From a checkpoint of a small image captioner.
Training: cautious_adamw at rate 0.0018, 18300 steps, batches of 64.
Rows from block 9 of the image encoder, named by matrix and row number. Rows with one number belong to one neuron. Each number is 500 + 25 x the weight over its row's rms, rounded and kept within 0 to 999. All counts start at 0. Numbers have three digits each. After the name is the row's rms in percent of the matrix's.
# fc1: MLP up (encoder.blocks.9.mlp.fc1.weight, 768x192), inputs 0-191
# fc2: MLP down (encoder.blocks.9.mlp.fc2.weight, 192x768, transposed), outputs 0-191
fc1.638 093:520543426506534462489542518501484501487487501523481511487491501570520482513491483517476456514487450513512535482527522513506451520494470466488545497495488502491535473485477553470502485510520508488519498490489507490498508487500464440515511515454506532505454479491473487496534548496484498522511498468458527488463527507532494492512511461475495523551458522479514474498525490533484481503436510516499508517508511527502440501519520526479489485479541490511476499486542487448504501468494499484500494486479516485514536499520454541511490501484478464514516468504473518489520531477566474496
fc2.638 093:503514499510484440494480493495488507496504533516463492521514516548486542481515523472500531475525515505556530493487501451518484516484542523490485488513500499543488537480460486533483511482491481474500504502463478482473484539521463518536492462473541451460498539478482510528523477491520500474468490498497508485487493496464505492460500491463529469493499500485472561513508546476502511453507490506472508494508491538505521509507501490521476496507499513565499488516468517460515536465472515514497498488496529480488511525544554499476463505524524473443563526475519463546461518487489499448
fc1.639 094:487506402476508488490513503473487511477486520555500527500512484520487494483530502491522460502466485531508516492520543539523456510494493473522534506490537534520535510457472506461467515518499465485527501532470478486499481510508490465505493458455520467503452494484484514521511538517469538485479512493479524450484498502498479497543519476475516517536478458471519520498533492520519497500474477514497511509537503504494451476511537495472482462498497501528496485477563513429519506487489513485484504511497495447501560515509518490531460484517499494522522470507532488493500475494541553483
fc2.639 076:518516495500460514511517469466493485475507512532470535548502502519508498483489486505525528468494470505563465496528481470512480518482522548498493501478486472504495518507503505539520499523504489442502517477502512521451511519554483477542477476500555477457489482448463482496515482482521492489496485500450505485457516492464502532485493499472490503508489523473462542488489495516541484448453547488457524504502499536516546498489489460478531499482502512528502503526521499485522541474488513521538490510478538511497488520514562487502466513503531439480542534517480454510463506488466497484
fc1.640 105:446510496465487505515487497466510478467482532520481534521518516520479480494493491485549500485502481487474526495479468536470518486518534513516518492486512530512490557458523449479448522531465470503486491525461485490473486499503483495498478492492517443488492476490520512495480524501490555443452521554463522489503526513473483514504506518510466488532489482518490471513507523511506514535526482548477523550535461497487501484470503531524490515506511507534500470486564509484483509482505539513486523511491522468488499540539537492489550496533476526483509513512536505499473477443492563470
fc2.640 107:512523477507464473467514461511501524472501525504469513527521485490521535481501483514468514513507491507537481495529502460501566543475492473532505495515475496504500521491483527517512508523533495481497515522484544494455497527509483466538482522468560477471483519472431457498528497486494500474540468496501515489473522505487467475524488479491510517530498506484478501482530478534498524444452535495446514463522502550526473520525459440472511509514487524546483561537482479492490518470458510488502517504495534455512509497491524476525491496513497448474561521503476494501494498504499510510
fc1.641 086:481453522453459519495466501501524481493508495446498489508515508474461542518537492528464487497509513546466507487514517535465501501464442497498508490519499522502509520551460522498486527465453504464454507539514506491507466485520544523502485487523513524492455540506530509525508467472460473526496484498444484513530495456475487511536536508511519467490527510513514492500496533447495498516500490499523520511453497463558500481540542484507499486500439481503503490507429516466529496499486508477490509524527457454524520487513509485549477486500492480502510504519498525498496519519509537498
fc2.641 114:498530469502468523535509479469473501495517518525497509497501501511514491495489505488498484512529486480524499490542547487504479517558536451521540497489446519534464498490541510524544518517468520509521490486484485493494484527471464451523466480487526485521513462469476484498515526467521522480515528499484508496467466492512507473497459531450505537487489475468495476530509481516511499471482535487484482509540545524486487477543474478487499501508499546501464493467545445551466519526540507528498501473453564511462470449474466482512466516517496465486492493506495483543487497528514504512
fc1.642 115:499536504511503500503510471498460515489479502525498504497506522520521477507495494489525473505507492472494488512499445539466581490534455493481501512475527523511500552551512523499501522462485502480530517544456504446524500495478414498506448458490485528513479439497502513478484520526459504515521521527513531489470514550527509483535476514513477508489506505508502457512493480549508459523517502481458512512532489515475483503473523469510499478523506494535476502483483485490510490554518506503490512447529515510499496509499461473533461518533491523527497516497505521498431529507532504468
fc2.642 113:540516499484502521529513526485479491487494483523488530466502496483513477500517483499492529492476522506564467504492495481543543494514470478506529500501493482500526506471552436517546546506587472499521502497479473494517523487499480483494548522453539550508507571507478480507513455492494485468474489527492534490510499523530528474507520539546533458478517517503504509495465479507460500553473507494549531514523518517473489529497444496500506503497485473502479529463500484512492508509489492497488506514487515495508496522481466514509505492478536493503516463493505474490480428438523503514
fc1.643 075:476543472498523499493485500512475502510476529472497489459509509493490484452530502525505500497518497544483517470504472515488494487488494483490494460441505524489487542506506480446479530489451501468515481527455466486503526507451423457534446501447523472502493502497461482510507523489485485500497511507533565491503533559524487489549499473512519516557479496519495521481527514538482543537465494460478520512506494507493470487508534495510472482513508471513486505483498492555522473492477480484491506516476509458504506521469467533493561494512475505500524485487509494491465471447500515484
fc2.643 051:528485444465557508487517504502497496519508502514485527506460503506444471495516570503475491511490517504513537504492499480469453503457458543537470495458524492494474491486466525509501527515542492443509505512486480503484498472531467486531496507486544476485486551520484519502491504484454470508477491504481497470530551498439527528485501463524530466495499487510482500486487503537523572550523502555527522471486501512530494514502494501488488498502543466480529491527529536456545480509460498474481509523519481517512502509508443515500525471489511476517506508508483485495493543497504492491
fc1.644 047:490520489556565503533506488505473492495466529498490498519441470504516511516495474483531492519478519488513506517528477471511422509536491503490512511492529531556483525524514475487535488518490505492493507483476501475502500488510495521487443517498479509542512455504426507504521499582505507484481533503503507477499491513524498485495454487471488557520506458494466458506499535485509477496504471514519498478546514525451497471512500457486525493471516507491504554526547512508460540479515504477507510503481505514478474497487541481469486496489490470537493461519517478518497444519484485536
fc2.644 037:452520483529503493511498448470483477514473477505496482461488472535503490464494546484508509529470495488501507480493474434478524515504533529499513488495558524544476481508480492517527474491520534484468493472485494534499489552523504519541472538468476499502540493490496533535531519532511449491505481491474454506533517562543526478467514509494471501476493468532506476460490520518548480533529451490531498507493498509497528526468491496540454500523534496523479511485495513576503459527436505528496510493462513538500495508513513485483506490489475515505483506488477482482505474501491496517
fc1.645 100:479524488507553508505513522501516487502474556477500519475476524492506473477522491492541498515511505511512519450500507523484497525506570489513526495442513513492527531475542499488487518549470523508520490521474472457497522521504442475518447475470532536523512480517502486519516515510511551505455526530508550517467500537531483506517515480484497526512480523518521462501526511463487504523509508528454517529512494523502461520490515510525499496505501513504508470516561497529510491454489498498498518501463531432483484545521484505494564496494462480478509490512526500492478492437453520482
fc2.645 084:509530436485521478482587497497509525479496505535507506514503518492490507464518504493457498491471484502531517509511515516508527496495490511542495486465509521489471504479488503474502544519570472453512498549471457498505501515499472435512500504464565508481477549477466476497493503475433462478521485510457496469497533544484519520507513501523504477491500500502482477479499476515505534517493505532503505485525484534513420525478493480479514499493532511510522523491558499561502501453473507456479509525490498451508488513495470492490529499501494479474541501499508522472482496482503494493
fc1.646 096:469519480503534533500457484468484474481475503522486504500474519475510483485524479496537519505500508505496483520502483519518510484488524505507500484480490507482498556433500455454523505518444491468501498501477486514506489484503465483518454496471510488491481514501478494485503499508502501453453508527467533478489538510498491503528546485551507540519467504493485512503489531496481535535429506510496521565527470510477505458466505516469512501500483466499487459503516517539521508479483510496488500504478503498493503511472495573473562484504517494521515460505506481489478436427503573501
fc2.646 085:550478472493509488468524498515516459524514481473498503521464466521505498513527479520431507522491488506518493494532491484455476512445512533538493492477525473503468475499474543539549494524503540483499514513530528511507513489527504475527469539491506491510520526544447488466510471498482448534526496490502496486507526491473482507508493464507520485484503484495497503463518483473472515495528499536494556484448527505527492552528471504516495504525488495500517492536503532501490474497487496465492514514495530401491483504514490504504541505493496456538506514532461454526509535449508501535
fc1.647 083:505530482482560470482510512484467505521475508522501513471532525549493524493492502497521477495492468520482479469503470531513544479518503470516547509463512521512502519558521497469506503493527498460509485515463499475514512484482440480540439503441501493510474511503488494497500520502485511525507495513532541485471524553517491503492478487444526512511492448487524510499532469588497527467510483553469504476512480516505481513507507448515493485522505455500485506468528501556500478534499494482519498461531491468495488514522466507524482508500492523535487483499507501474469468461548470482
fc2.647 074:505523468472532529490552486450480496502469500508501543457458497523458457487501495473533502500465522497544465500508479457467493487518509516465481487485502507496458473486498492500497525520524472493520497511441486529510507508485497498513526506473522500514502536519480485493473482482495461485487472506481541493532526512439513532472511461536480451478500477515496516480476554570512534529505502501540507491497455533496496504480497518523491497488506493507516520489544543514535450454464484475448485527517482531497540513501482542457523489493521500498474487511480476527500515468539501541
fc1.648 083:487511481515498520508514494526469500499513508485530454492504505484510521479540492564492477514487520547494531511507538520497515510497448487523500513495506542498493514546477523488460529456503477407511516540492495471498530511493547517482515484496548521527450543511446476490479499497429475497525518511483503502510485520559494507568508495483475534504516494488511498490516490465501478515462520494500509478511490515507474480525516445462510463498491510528502550502444471525505486520488496468491540492535479477499515480470493485546482510494488475506516482534473510514474493525454519512
fc2.648 097:504524458517445537542538468492454515494519503541487486502482500507526541476491524475467485526503514478536535503511520481518468525545529467505523484493461515518459499490530503527529528543477517482519499477486488512492503519460474451530445505484524505501512471476468475487523520494518513495502524505488526484471460518531515457489473517493527492467486493483487465508504518539476482479490532524514489512512561524496469500516471490508489499485533532499448518463549453527475511515503496500496505468447579492468482466493470483511489507512473463462492463488506504533488507493538505507
fc1.649 111:492517475509486524531532501522487544517491475498505536461485462512476471466490539533484499511500543483492509523503527489506454528521505505515499477488484487501516504538513508490547481482491496434551457469521493498498476470487478482513459543502522473515501484495498493495491485465503512510522488509541517508498541502509499479483450490447533538508495515473509509474501468564533529471447467485480485518506506500558478489478496459457502503519490507497477548484535436531519464490475468499483509508484502528521477471456523529530470481475548452525495465499497533479491506511479481531
fc2.649 108:469524525544520543542522500499469512538488521489522501474442498506498499476547448505524516522479554512497491513458493465506424487547539505484475504481521461501478507472519490519509521488497474541481503493495488464522520500494453514519510502523490537522557512532501484506488506522503516473459504518515485545501518515518487492472498511487545551484513474514506491496497541508489495469512488472502501529542512518496482501499468540553483502513493526502514519512559524543460459493485494501491511511466480496485462508424515513469485496476504436514477480481506529542499485480485501507
fc1.650 105:524477468487501491512464488513493508495505458534538553490513474517515472496510463479458517488445491472470512514456487514532466449484490526479474461476506482497527489469519439464459544536511449480502479477506479502488510466486521489470487519491495497501476509455502508464509531517460518456499492545488538474501520503531504509497516514505467516509518467522529527461486542503505515510485483470498468515511489503468521487487474519465475488501502483484497473488548489484496472465486496512473532478537509505486541462495574531508489519510495503495513496498489541507521431491501562537
fc2.650 116:485492494531443494473512461504482524497506529452516463510542474497517519499486474491460500531517503491506481496545534494476523538502498468555514495554509518503486509548469542508478460442528516477476507500533572501498480514486527504526507505518543490522501509479452479512523497490524524498516530448510481488508509512512482457514470512463488509500480466501515473501519467518481486458487510497481489505502517512528473514516505440484475496541483560532473535493442468514450488471472501493487492499449510470490484475454490499514504501513467458501517524508512511529479538510475498487
fc1.651 110:505493420487521492481512497467470499494468511559482535497490490541490503498540518506522469506491497546507491501538514520517457511495492478521526483493521531495512494502480531460456489500492472474515496521485499490503492486478485451535500460457526465491458491472476479493534516499472516525467504496486525461483506504492475482525492460463541501518476471464499520475539484540526548497486480561491516483504496499505477477511539483486471465500494480506476500465530515449532490514461489480479489520489495445511563519552512473503484492498517473531521467502509481488490490473563539469
fc2.651 106:521483470482485568533526481455478471487507508556494544515484497494497469496481487505529529457479492492526451504530473491485429509491502536474488494459490476506471516495511504532529509526470496443517484488484481533474504488519480471526457487474565480498481487471472502479506514488513505502486498510446536500490502481469505539508498491486503482495488492476476561498479543503532495470458534463479512523486479518517543496474515509508503487475517486528485480510533501464528496487483500527503493493499529518471498514499577510493454537505522450503510521518486479559452495483473493496
fc1.652 112:492512484541500517523462492526486528496480503491495526482505504486512513471534517516467492483494535518501502487498488476498530466518486513517475464414485516499462557495519502459525541503462471453505479517444460447498502494492471493491434514470539481492493491489481470486473515503455472472507490542515543526494505566525505477518517497493530535495531512507494516482489514544465579473505502499476502545521494515494478517465499517508474471512519473539476534501545466505515492442465480478492549469507499500494508500488520504493503517492499503461499494484493501513448504513490491516
fc2.652 106:444530523531560548516508476512534518528477512446480472516490545489478493477508522494503465553508520508469505504498461475503534511509512504521491531516540504486531507482482505510533533470477484510435508515517515506529484510522454497504498520512495480467509489532498484526506498533490499513458493487518521507510545536499525500450513541531485504498505512522495424482503522560478540508531498528527507499476508516512453498477497495510483508529562533499514493550501523540511469473473494510523507513460464522522479511483464498479539465497497492437502502516513515487479502476475500465
fc1.653 088:499474412489488497495498478508506516509511507511533520507485499471531523479519501522489472498479512541528532491524504519556473513493506498508521489511506520512513538488475515479493475477494500459507518504476533489496498519501509427511471532472558511522433487503479490461488506502479503477493506512465502499471509505490487508547503443467533533567465492466481491492566484513513506487430524484499483543562519517467467493529508504448530470492500519496492486488518511525488520464504528470503496513499504474492520477495534520512490529510482497535498446528507492516479455468483482527
fc2.653 069:539522472476513469550539485513530497496469495531476513560483500498474477526534470482461475471480452509502496522499506469512460474504492567538482518420528482514468523475509517463513541541528508491512523505524494467476479514519495467504460488510511501450477483468501489480484530521454466484511512535429504509470535501458499526487505524499484498468499465474464487500494544496535526455506491532498502503553524541499486554510494486505459501494508502513514504509595520490507500495493515478494509507498512519474493496504510497496513511481490496516527505472496508509494510512492489488
fc1.654 081:503542463490511485493474493497470477500492507568502515491493491506488508501523476530506450502476494535493508499497491500491551491486464525515491509471540544523473533529479446476500497508493490425517507547466477481482501492510505485492438487457507536520449492501441507515485493521446489457515508522512502446509549530518494495541481463466484519523502478483507548494532541523533546532493486521493539480531489510493498503496502480482496463514512477550501533501543496493482501493491486468481521478535480482483514509503513521503528487506496509512498473522478476509452477432484496524
fc2.654 066:527522461487532498486514495507513473504494509541477578505463502510449448504492467477509448504499492501533529501517490472483516496482500547501445479475515486493509485502495474499449498526530484493488500508508501524489495508538534458487460512538503521480505462493481523490481463503497489504502483478510490483541538496427518524532495451520431481507483511500480538480499511545524542537522492572502504437473500513514492517503516466479519487478496519534529527532524532499496506461491483471525485515529523527507536487510480519483536480486469499499518518476477456496528504491512490520
fc1.655 124:514507499555515513538466504522467504515500491518544514475517503482507516473514520533490493508500532522489515510510492473478476502508503497508505465455487491460477518495519469485499523497461495441503504482506497511508540484417513505520468523500504482525522478478425436454508507500490492475490492535487518533527502621542505476472500498479517556496528501541503500454496501539504521473524531500499499534516493522475492513481503507498505504488502513507496521514535449524476490507474460491483513513479517503513495468474483500481534530511488511495490495488466493533449454523502474523
fc2.655 106:466510525511501522520521451478527518492466491483430441526508519496467474478486521470487508537528516482454521500508451471516533501525525503494498537539522487526531516487489531515519524466485524482464481463513508559532429518520470532466503477522483467481499511512486502490526480528526472531469498519489540475516500513464480496439483520505506490496483484486513477505503548480504469468505475514507488483492490487456494481487500485458489488529497539489465458510511554507510522495512490525519487488476476526489469502513501490475542467528513521439522486487530468526468483520483491469
fc1.656 077:486459513457477519502486493508515492516503477464500487490515520481461537522516500555471484518504515538450525492525522555456522506489470481499517507518510542504521542555466521489472514480471526435481516534540519497513476472509541509515494493509518544500443509518520513503516476479465472529491488504453499516529481466507488527541527505498496498492520505516541479491503514430497460522494490502515508524485488484544489464540546460505500504507455488497497484513422516466527471499491508502480534515520488467520521485520479479555480491511489473500512492535486522504480507533506533494
fc2.656 091:495538467496460519548504469466465502489517505527500501510503489518527506488491510493500485489509474493529509493529539482511467506556543463518534496490461520540473491491547507524537520522459515505507483483483490496466491530475459451531465502477519484505522462464476488498500536477522520475508510501483512497455464503517520484497464542459514528488497480462497481523508470525504497485489531511490496504530557520487485475535461481498493501507512534505469499477540442552455509533531497521498506474444567509459464458485463490513486512504488459492490487505490489557489500517512501524
fc1.657 095:507530461466521465498483521543504511517517494527547542470456477481500459490519455513489488525499488484478540517463504519524457501502509527464467471464504500503519498464504448453458498538508479501502525477489509465493555471485521460523508509488508485545499481489485539476484537522481501493445535508507547521501483524522498530500526497505461535534477477538524491473513512522514515525491504453486481493514450509466486488518461505493518498481509514513519443505554510511498485492521486478488525512522516504506521466499533543503448522477470483513519466512484524528541460488493526533
fc2.657 091:482497494535448479473493461522506517494476476433491483512529480501510551494511482508467500530517487491510485496523505489501472517476544530560503496515511473492492539550477541527493479471504499464451528477550519470482483508500550479522511489544538472499505536496458486504523481485515482491511501468517497467489524516498470464533481498472538483480491469485501487484510463518470514465502508536470546490506514481560470493523495450485478491538452511528496506507505478518467510452470494511482490505458522450501476474470518497509511467478481464493515520521512541506489552507463488501
fc1.658 086:497556422514523450498506534524507503476489515503488507497481496569493469498508486519510451501491491494512528498554554513465433528507494477537567488484492531491549490497491534497479492494488473472528479499507472489483478502515510464491473517483531548520481492485479488522503537492456517500511503482483517480489498507497506505512530451473480519521474514495527485510522508546534494502447505516495538500499495513545451487528554494456506489460502493507475474498538477463496513493479520489480506491474489488510546519496453525530510478502491448499520470508508500467529502472529500526
fc2.658 084:510513523505447425468452501485441485484531550502484524502528492502520537481489518502516530452493484502561496489516500478497513530479543529491496472541479513533464511516471473529487472498513483482497529515451519491451479533509509481513509462478568494503499506478479495513511453470538504459505501479504484498497493499495466508503487494473522481519494481490489554484529504529502538472474513486473521499520507517507521500529503480495491509507492522563483526486475461459508531472483520518496507494493543493447511516506564509494466527521530463479516538532504469539483519481497517513
fc1.659 086:492491441477525510475473496473496531483482490515477522484501491508491516477522542494496466482471497528471539518493506506511458488482472499513509466492492519483491540494446506466478499491507478478488493525440477463489502523462489472514508496434507492491439513478481460461472493485465500511485494504457515509475491519500504482520526462482544513547468469467489483476543498495486501489446492512501519538541502496453450507507518501463506458478463492515492524477548463506531492463468493441476505491481465473481549507520524503500508496483541487504527479487495483488488447488502556481
fc2.659 075:529496458476528534488586489500482493513488485515499545501492504514463494512538480510502491489474494519497457537502467497524478485486511576502455510468527501481478502510472507467514515544520505442497506519485488518488504490504490479537499512481501487461461526489444500474481540494445454517466470498472533488516548514476513535518491483491497481471514499506468529462469509504535542478507504518500467468493463529516492505502479476495479504513539449516536491533586516512536475481475490472487508532538495500525490504527479483468495496479511479523517528493488492513503507490495500453
fc1.660 151:492488521559533495516499526469488508498517521517449488518511517572470484495514499467513507503484486545512491484518539500484571504497513509478532493487480538488541491487499497457487479502498521482538458520478508483512469469513445504493471452511488542473464473471515518512500493483497497531461478516475495519488534524489515539441527547465486540518490525526492489521518491533551495476499517521486492543480469507447483490498515499484496535474494501503482463513455528453551529520498512517531524482513495507522520487508455508484518501486506523486479525491506490497469527523468519436
fc2.660 174:511472486441433482521497499490483532463517479518494478517487501495492530510477533499492561477495489492543520488487512497526477493517537486467510479557453496531474486504511479540475463486492528490483495470486508501477502532502527513494515489474517491512497542487513506495483447436535534465509502523493489477497439466484513523493497529485527494512501515484508559522497485477482494447453534479471488504518503515479545477487481513495530508482454494496475508451495479464479531485549522512481513495505529505461471496522525468510474531515558478436500487504474465512482480525498510499
fc1.661 095:475518481517550510503512524495513482497475547472488526477483515498515474478522469502533505503498503518508527467508532540465475511483547492516530491461496526469514545473531499478476524544464507508497491533471474468499511528505442493500432458476537526508513497508503478512499544501506546480443506527499536529467497530517490508537519489481481534534479516515513463491519514460502488514504507533475519549502488509498458512504501511516498497491526515503504459504559493562484497462486495486494526497464516432490482530533494505514540487491450483489512492509517519487497474445469547486
fc2.661 078:528515434481507468455586489470490513485515515519506523510512523509496517475519502504452488502491481505540507501535511528517497514467496506535506489481502508498476498485465510487512527514543510445500511537461473528508513527510475424534496504459572492469476529483466468490514489466464453499508484486443485488516542534480513517516515476509529489493494511500484479464508471516506558507459516513510512495508499536526434532500473498486507501508522506514517499496535501542508505459471507478487504523491509444513487510496467500498534504502524454494555512508494515481478508470516496479
fc1.662 079:435549470535517481514435503507493499509489529477490497471479486538502486489525499519506493495481501495496532509506504499475464472512497515472501503470506556495497498467516495458483536507421485501503480522405461478477480520490460474483448483469519511510489491500459478500494538512452504428503494543507548499476497538519494502533511484469484549509501504503497502491506493530521473508504497461449520547533490540460482473503506499514465475502515476520469492517518469539485483528486487477494546465477524490493495511512501533498537505497491505510523494514508481504498491494455519501
fc2.662 054:462530452468544437458482541507498492506505517490512509485484485491466485505505527533483489510511492504519518495485510508458462497518447474535489471516525532495492500518458505491460500467546459480498506501452487478489534486516519471501502501464553477491510547524503541528462513487468496469474511460506504480538539539501473499543522473495515449497498502530505492456496509564486539544486488530530528500511505505538476525516483487504486485520543498533505474502462508505509483495447485474462503507505518522517497497498463518504478472489482479497518483488483517457498575478524485506
fc1.663 076:504482468509466483512488504492473503507499474560535516478502520492514508458504521550457502515467508529462520502501505515474454510495493519505523494491516539519501536488511454440489498528537519447507504502494499491522547457465498451530510523499520516506464497496466467469504511507490488462504476521451500533496550534564508492511476478503519572528481490516496504462534511518512508498459505454496495528533510518475478491480531509490488514532525490524507489473526456491465465495471487488490527457526520500513488459508500526511485488472480495551485476523477555513482484471474468527
fc2.663 056:526536509512499500553497504548501481496472459472512517494459537502492481521529458501517497503506534492481498509473491451499463488528466550531489490441497460480484519500519477489462545462507477528483493484553487489504531530479475515526472490543516524465553530478530451480516487498473507511486506550484530514500505537477503465497490514531516491461508503478496523499466551445486472499550531539481542489518507522500502534485485500547524495503466480501487502510513529452461485503492486466501499502491503522518511507498502514497525487470479514500533432473492478556485478507488501509
fc1.664 115:504476478490490509490494503484480512504488488477514493467497490493503526509517547510514510506488478522493521508523527481500434526476487485517544521505492499472531490536477509488513482473524509468527499486523501508489480475468526506511549501516502511492497542488452443476500462468478498469510488461494516472454518482488502468513499472448594510525477511449502533478521492494519515497425499485504515532527531508500503480505499483438499493516443476488487504449471454487483474497474457469477486495489478485509485467479506533540486468467539466541522441509483512461507490482509498514
fc2.664 129:492531502562466526551523490495449492447491549551484517515489512507504482465506453501502496495510511502541449488519516500492457515568518484532503467471483524516480536493516514507513522519489470498518488487485481484495479496502455493510470475500544480481536485477478467524515496470526527467483501533498506516475483539504457476508488527491472532480502512496498488496492493514513496468522514473472500476546482556529479477466495477523519498492517527539468506517579464498476533504466500549512525495479553498505490510468500496506469505509490446464517521499520490552485513488503496468
fc1.665 156:485498501573523496520506509493463492511494566504500499507491541518541509505509498535496490532489502525557498487569515492487467575502477480499549526483504521459506493525493510464493482492475491478493490478518516508531498477453529499512520504518515502511524490478398412486562496523484472476497490516493493480479487542545506463512486500530518535501492516508476482477514503492508517531503533503503503527502505551481508470518517499491516501505516472504481479521489451472492520511477485500522505483462509495504499466467448509517507495472506480498499480567501503470507499485491503515
fc2.665 140:487491545520478552523492442485469484511475494495464472485468514496523506540510492463535506543526537494483510515477456485500482502531529493474498524518540476525491493447517524518495488524459508546509503476521520507557462476481471542514481482553461508492547495522539496510538521544525512549468515518528491501509447483517507453457473509533487482497495489500498492528505482474489479473519470503512453483494505487475546495479485511530459505555521522444462477491523535484493491511517497506496491486472498508512464492499523465483478466508479501496481457501534474476529500501507503479
fc1.666 120:497518510503473519559435505518501498495519462499502541488474471492522440516510472516490541466476505472503471534479511508511495467528503524483472501467485506495477496470577431488478529518516502492549467478497489460483493486510531461470504480512530523508484511511510517467482497495487539437527472594486540506493463490491500513529502546474483512473548520499494538492455502487506486479510513517483473502501494516474513487457474487490515508483488456502508497513531507509498518504497497499502546480528516528504484479501544493508495510477532493482498498487471495512528456510493554538
fc2.666 124:490478498465469549495524484451474511504541519469497479475470517520490470549479466479461507540506490496516475477522490506471499514501483480455513497568484486487497427540469606517510468464479519489502493492505549522531482462492495527488520499499469502525495507493491492512498536483490526556488542462488499493499499455511508488488490508500464477488503490511504484506478474501478496493466521460485439511439541495502501475500508481497485496504500522471450491478445500491501494522507492501485490479507485533489503475482473498503479494508485456514487482498495508502524584511509497501
fc1.667 090:467535438495505471501475506533502481485494516521492535481461480544496478480523469492548468493475492499514556519468525469484462504493506511491478486472496525494499509474491494475466529534477466482486509511436473473478505525503494499488485506470506470516498478476457486511493541523457496431454509508498545516482516507500513496512532477509456534534483501512483493498498515482550488532518491503493545501530458540452469486510468536488492482490518510545477463508552483488487496526483492466481525479486503492493535515554519502507537486475444490525530466540503481514508491474485535516
fc2.667 088:471539492516485497472501481531513519505503505481509518518507465484507536479495488520460492522491495507519501482525497506501530532488532496542507484489514514520514543497481502529504479517551485473458507503498495464456507514542492433528503538471563498515485497505474531532498490490531495473522486457508490508498556519501475488532526490454507506526493509513497482477539484573504524468477500503482545479515496507581444504532513445501502497511484505556518549519473472530505500439471500507507499502463544478495494485477521505527486475491487439473517518506493523511479524506458501504
fc1.668 104:513544491504527518511532488513472517513473539539529529471505528511512469465506482495515475536512498487511478478506451556473549508541503483491488501443523519524510528512500511498505516490478486491519522519450489470523523492497406494526442494461497514539503455509501507503505508516492504512489540539512544495474517573549477513532500499517474532488497511510512471520501472497480468528504517484464498502518472549493476509485528487530494484519507517524500492487541510540525469511521508511515524479512533466494532515523472478506500530527502500502484485518534524534436529466526519487
fc2.668 083:540523493491507465559548520508493494499516490513505529498451513492515476501528491497487541494454498508532479507482480496513528497511464471492492511456503483496503480457556469510550566524579478499515507517490460487502508485504441458488520524467525576511497578511468480493491473490447502472493501547483524494506510526508543516491512523533517462496514495494521496492479504464481487537497493499514524503509495528486464523495452505496515503488507500506491512494546501530498483503496499477476516506500506482500481532498492493498525508488533475513545464490491470504496457434516502539
fc1.669 105:521510512460529492498484507535507525525479485500460510466475471508496481517516460476465526503511497494475534521492478499565541482477518506499490460477495488515481494519529464460540485535542516474549469470492505466476490487515466478533511526481519533492498494510515536479495535472536472507462483522540554501472470500497513488492448511490469517545495493500521520472511470476423525500480455463449489486515459493484514527487473474502502512506518491479493499478497496530504483453476482497490511485497517509483493482514541508484509493492509499496531475471493446484527419447501526486
fc2.669 118:555475512529539533489484537525495481546530507497477520512473537513537514518531496508481467518493511504507510510475480499508500520415489515511508529500515472493517471475453525498489512540476484488490501510504482521532539486496502503491462511502465487502501506524485485500518537521483471598469509467496502522491510502532528473484491469501519483486514520509500509485492470507512542485504509551486477493428507474517509559513499529502509510501529487453475489506460509439525541539493500490532498486500528425513524495496468472478521484492469516527497458502518515483529521485538510522
fc1.670 078:511558464493524484479489514534469504502477518528491516492494522501503509487520505534503474503501486529503508508529492536501550514481488505498505479475505512484503527536472472475525500481472490427501503532464472487508524486472445464516468486465504516504485502488454477494517523482479440501523503488534526461481528529533495507550487467493496540542475503486507524473539517524497551544426498496477513464534493518499470511501510500464516462508536474508482526464523477554525505468480500484485508516490475474492515497454508541505522490486502507518510448503515515460461476447527526525
fc2.670 064:517495474476560520480507479490490487513503502496505534515456504509458468494516517490470490501473488508526510512493492485482484484453482535481454500487530516491462480494453501476481513531518490466490499519495485543496488484535486470510469533507511500472478504507464505485462508486449461507484465499462497471544563496454521549494514461516486458494493498524467530482475542537554569518506491555517470468465476527507509530506528507496475499499531475497539501520515546481561477469465494463509519520523495507524547507493487542471531507494502501523493522477474484506497531485517499500
fc1.671 053:494483465445528489498522530492511532510505506525512514495483474498478486495485527527464497484491495472480530493494492550525452478517511490501473478519499546506514545522527503433486484505547529466528513515472538468468502479516493436500499523457559521534444497495531547491462498474507476491456525520477499505528470494512491553545490491463488511539486451498509496507503510490488505479451487496494472525546487521532472521506489492506511506505525496520499504455509485582494486437505527492497514516511534519502481489469519485530488522506498487516521491492519516516487525463457486517
fc2.671 049:448475464487522504542511452485508507500455475497500509508477528554483510480506472495516478514506509495493480507450495494515434471508523536506489531449546505525464525502531488503488529504488504487492495465475485500495476483522533500492453458509480478490534498533477511478476552542475513495463513512523550467482514497480501516497492521481537449463501482486504503514474576479513491512529502544537527529511519488495483480519457533520476503518508487486537469525507559504484462525528501491508511468509479517456473509508461531495542478490466510521520480479522507543473534497499500520
fc1.672 113:516472456513492513492485493491504515497476501458513468482526500494504507493562478527473482504531533520496495539524516474485549483480408511485520463508469506484475511500448555486447547407498453482481495532493497500519521530487514512518518516491532513499473523499496483493498530486446480510529501514441535536533481490517516486537496496513461501491522486518479513485494497495478485498496521485531487500462481489500465524501518523516492441506487516495484530479424507487482475512481481477492532508514449479508555482489508493506492512500481515514513490509483507520512524524526541512
fc2.672 125:503508483517448565511512491501442526512562491531509503487492520492532517499480532496460469542506513488498561505484498511517481518526526444487500484548478507496488492506508498508495520528480512508494492487509495505511502495453483474519468508500480514544510473484503487467513551488521530514505516487496469497496472520583542469477484494487538507496495495495516467494526484492483483473459523500496458509513575498490490487515492525507496505498538533453433520452513467532470503501512493526496490473450564504500483463473456495512501520519482477461480468465501517503501500505530506485
fc1.673 107:503515493498516515529436509523505507517481474505492496477488479508504487512506484528478518544528535497490490489474512507534492519504527483502518490453518489517526535475529425506533498485487505461493498481501498460496490458526495464526478497502544523523499512515517541493511466501496459479458496558502538487494532505531482500512516502501489543533515523507549533475508517502461527504425469495471496539520473502521508510470483531474490502546493492502518523474524507523502493419475488497481548504518503505518488482467547560515510484488541492478501472498503478479501448440494537522
fc2.673 096:525504502530523532486530508536491489542500537487500516517491533472502539494533492481495479527521512500517522483519482425490489518453545465516517495536487442508486495478463536518520502531436523532445519503517528544519544542492456519542430501483473469501542498501458448526529472501537455528501516473511498513514516519494519468466472472507554493485506500503507485497519487482509504484503513518499484476453488521516502562513482505540503509499475531470472498520501502501491486492484508507522491487453530447513496504457483514481520504518470481520515498501481485510477517498513523490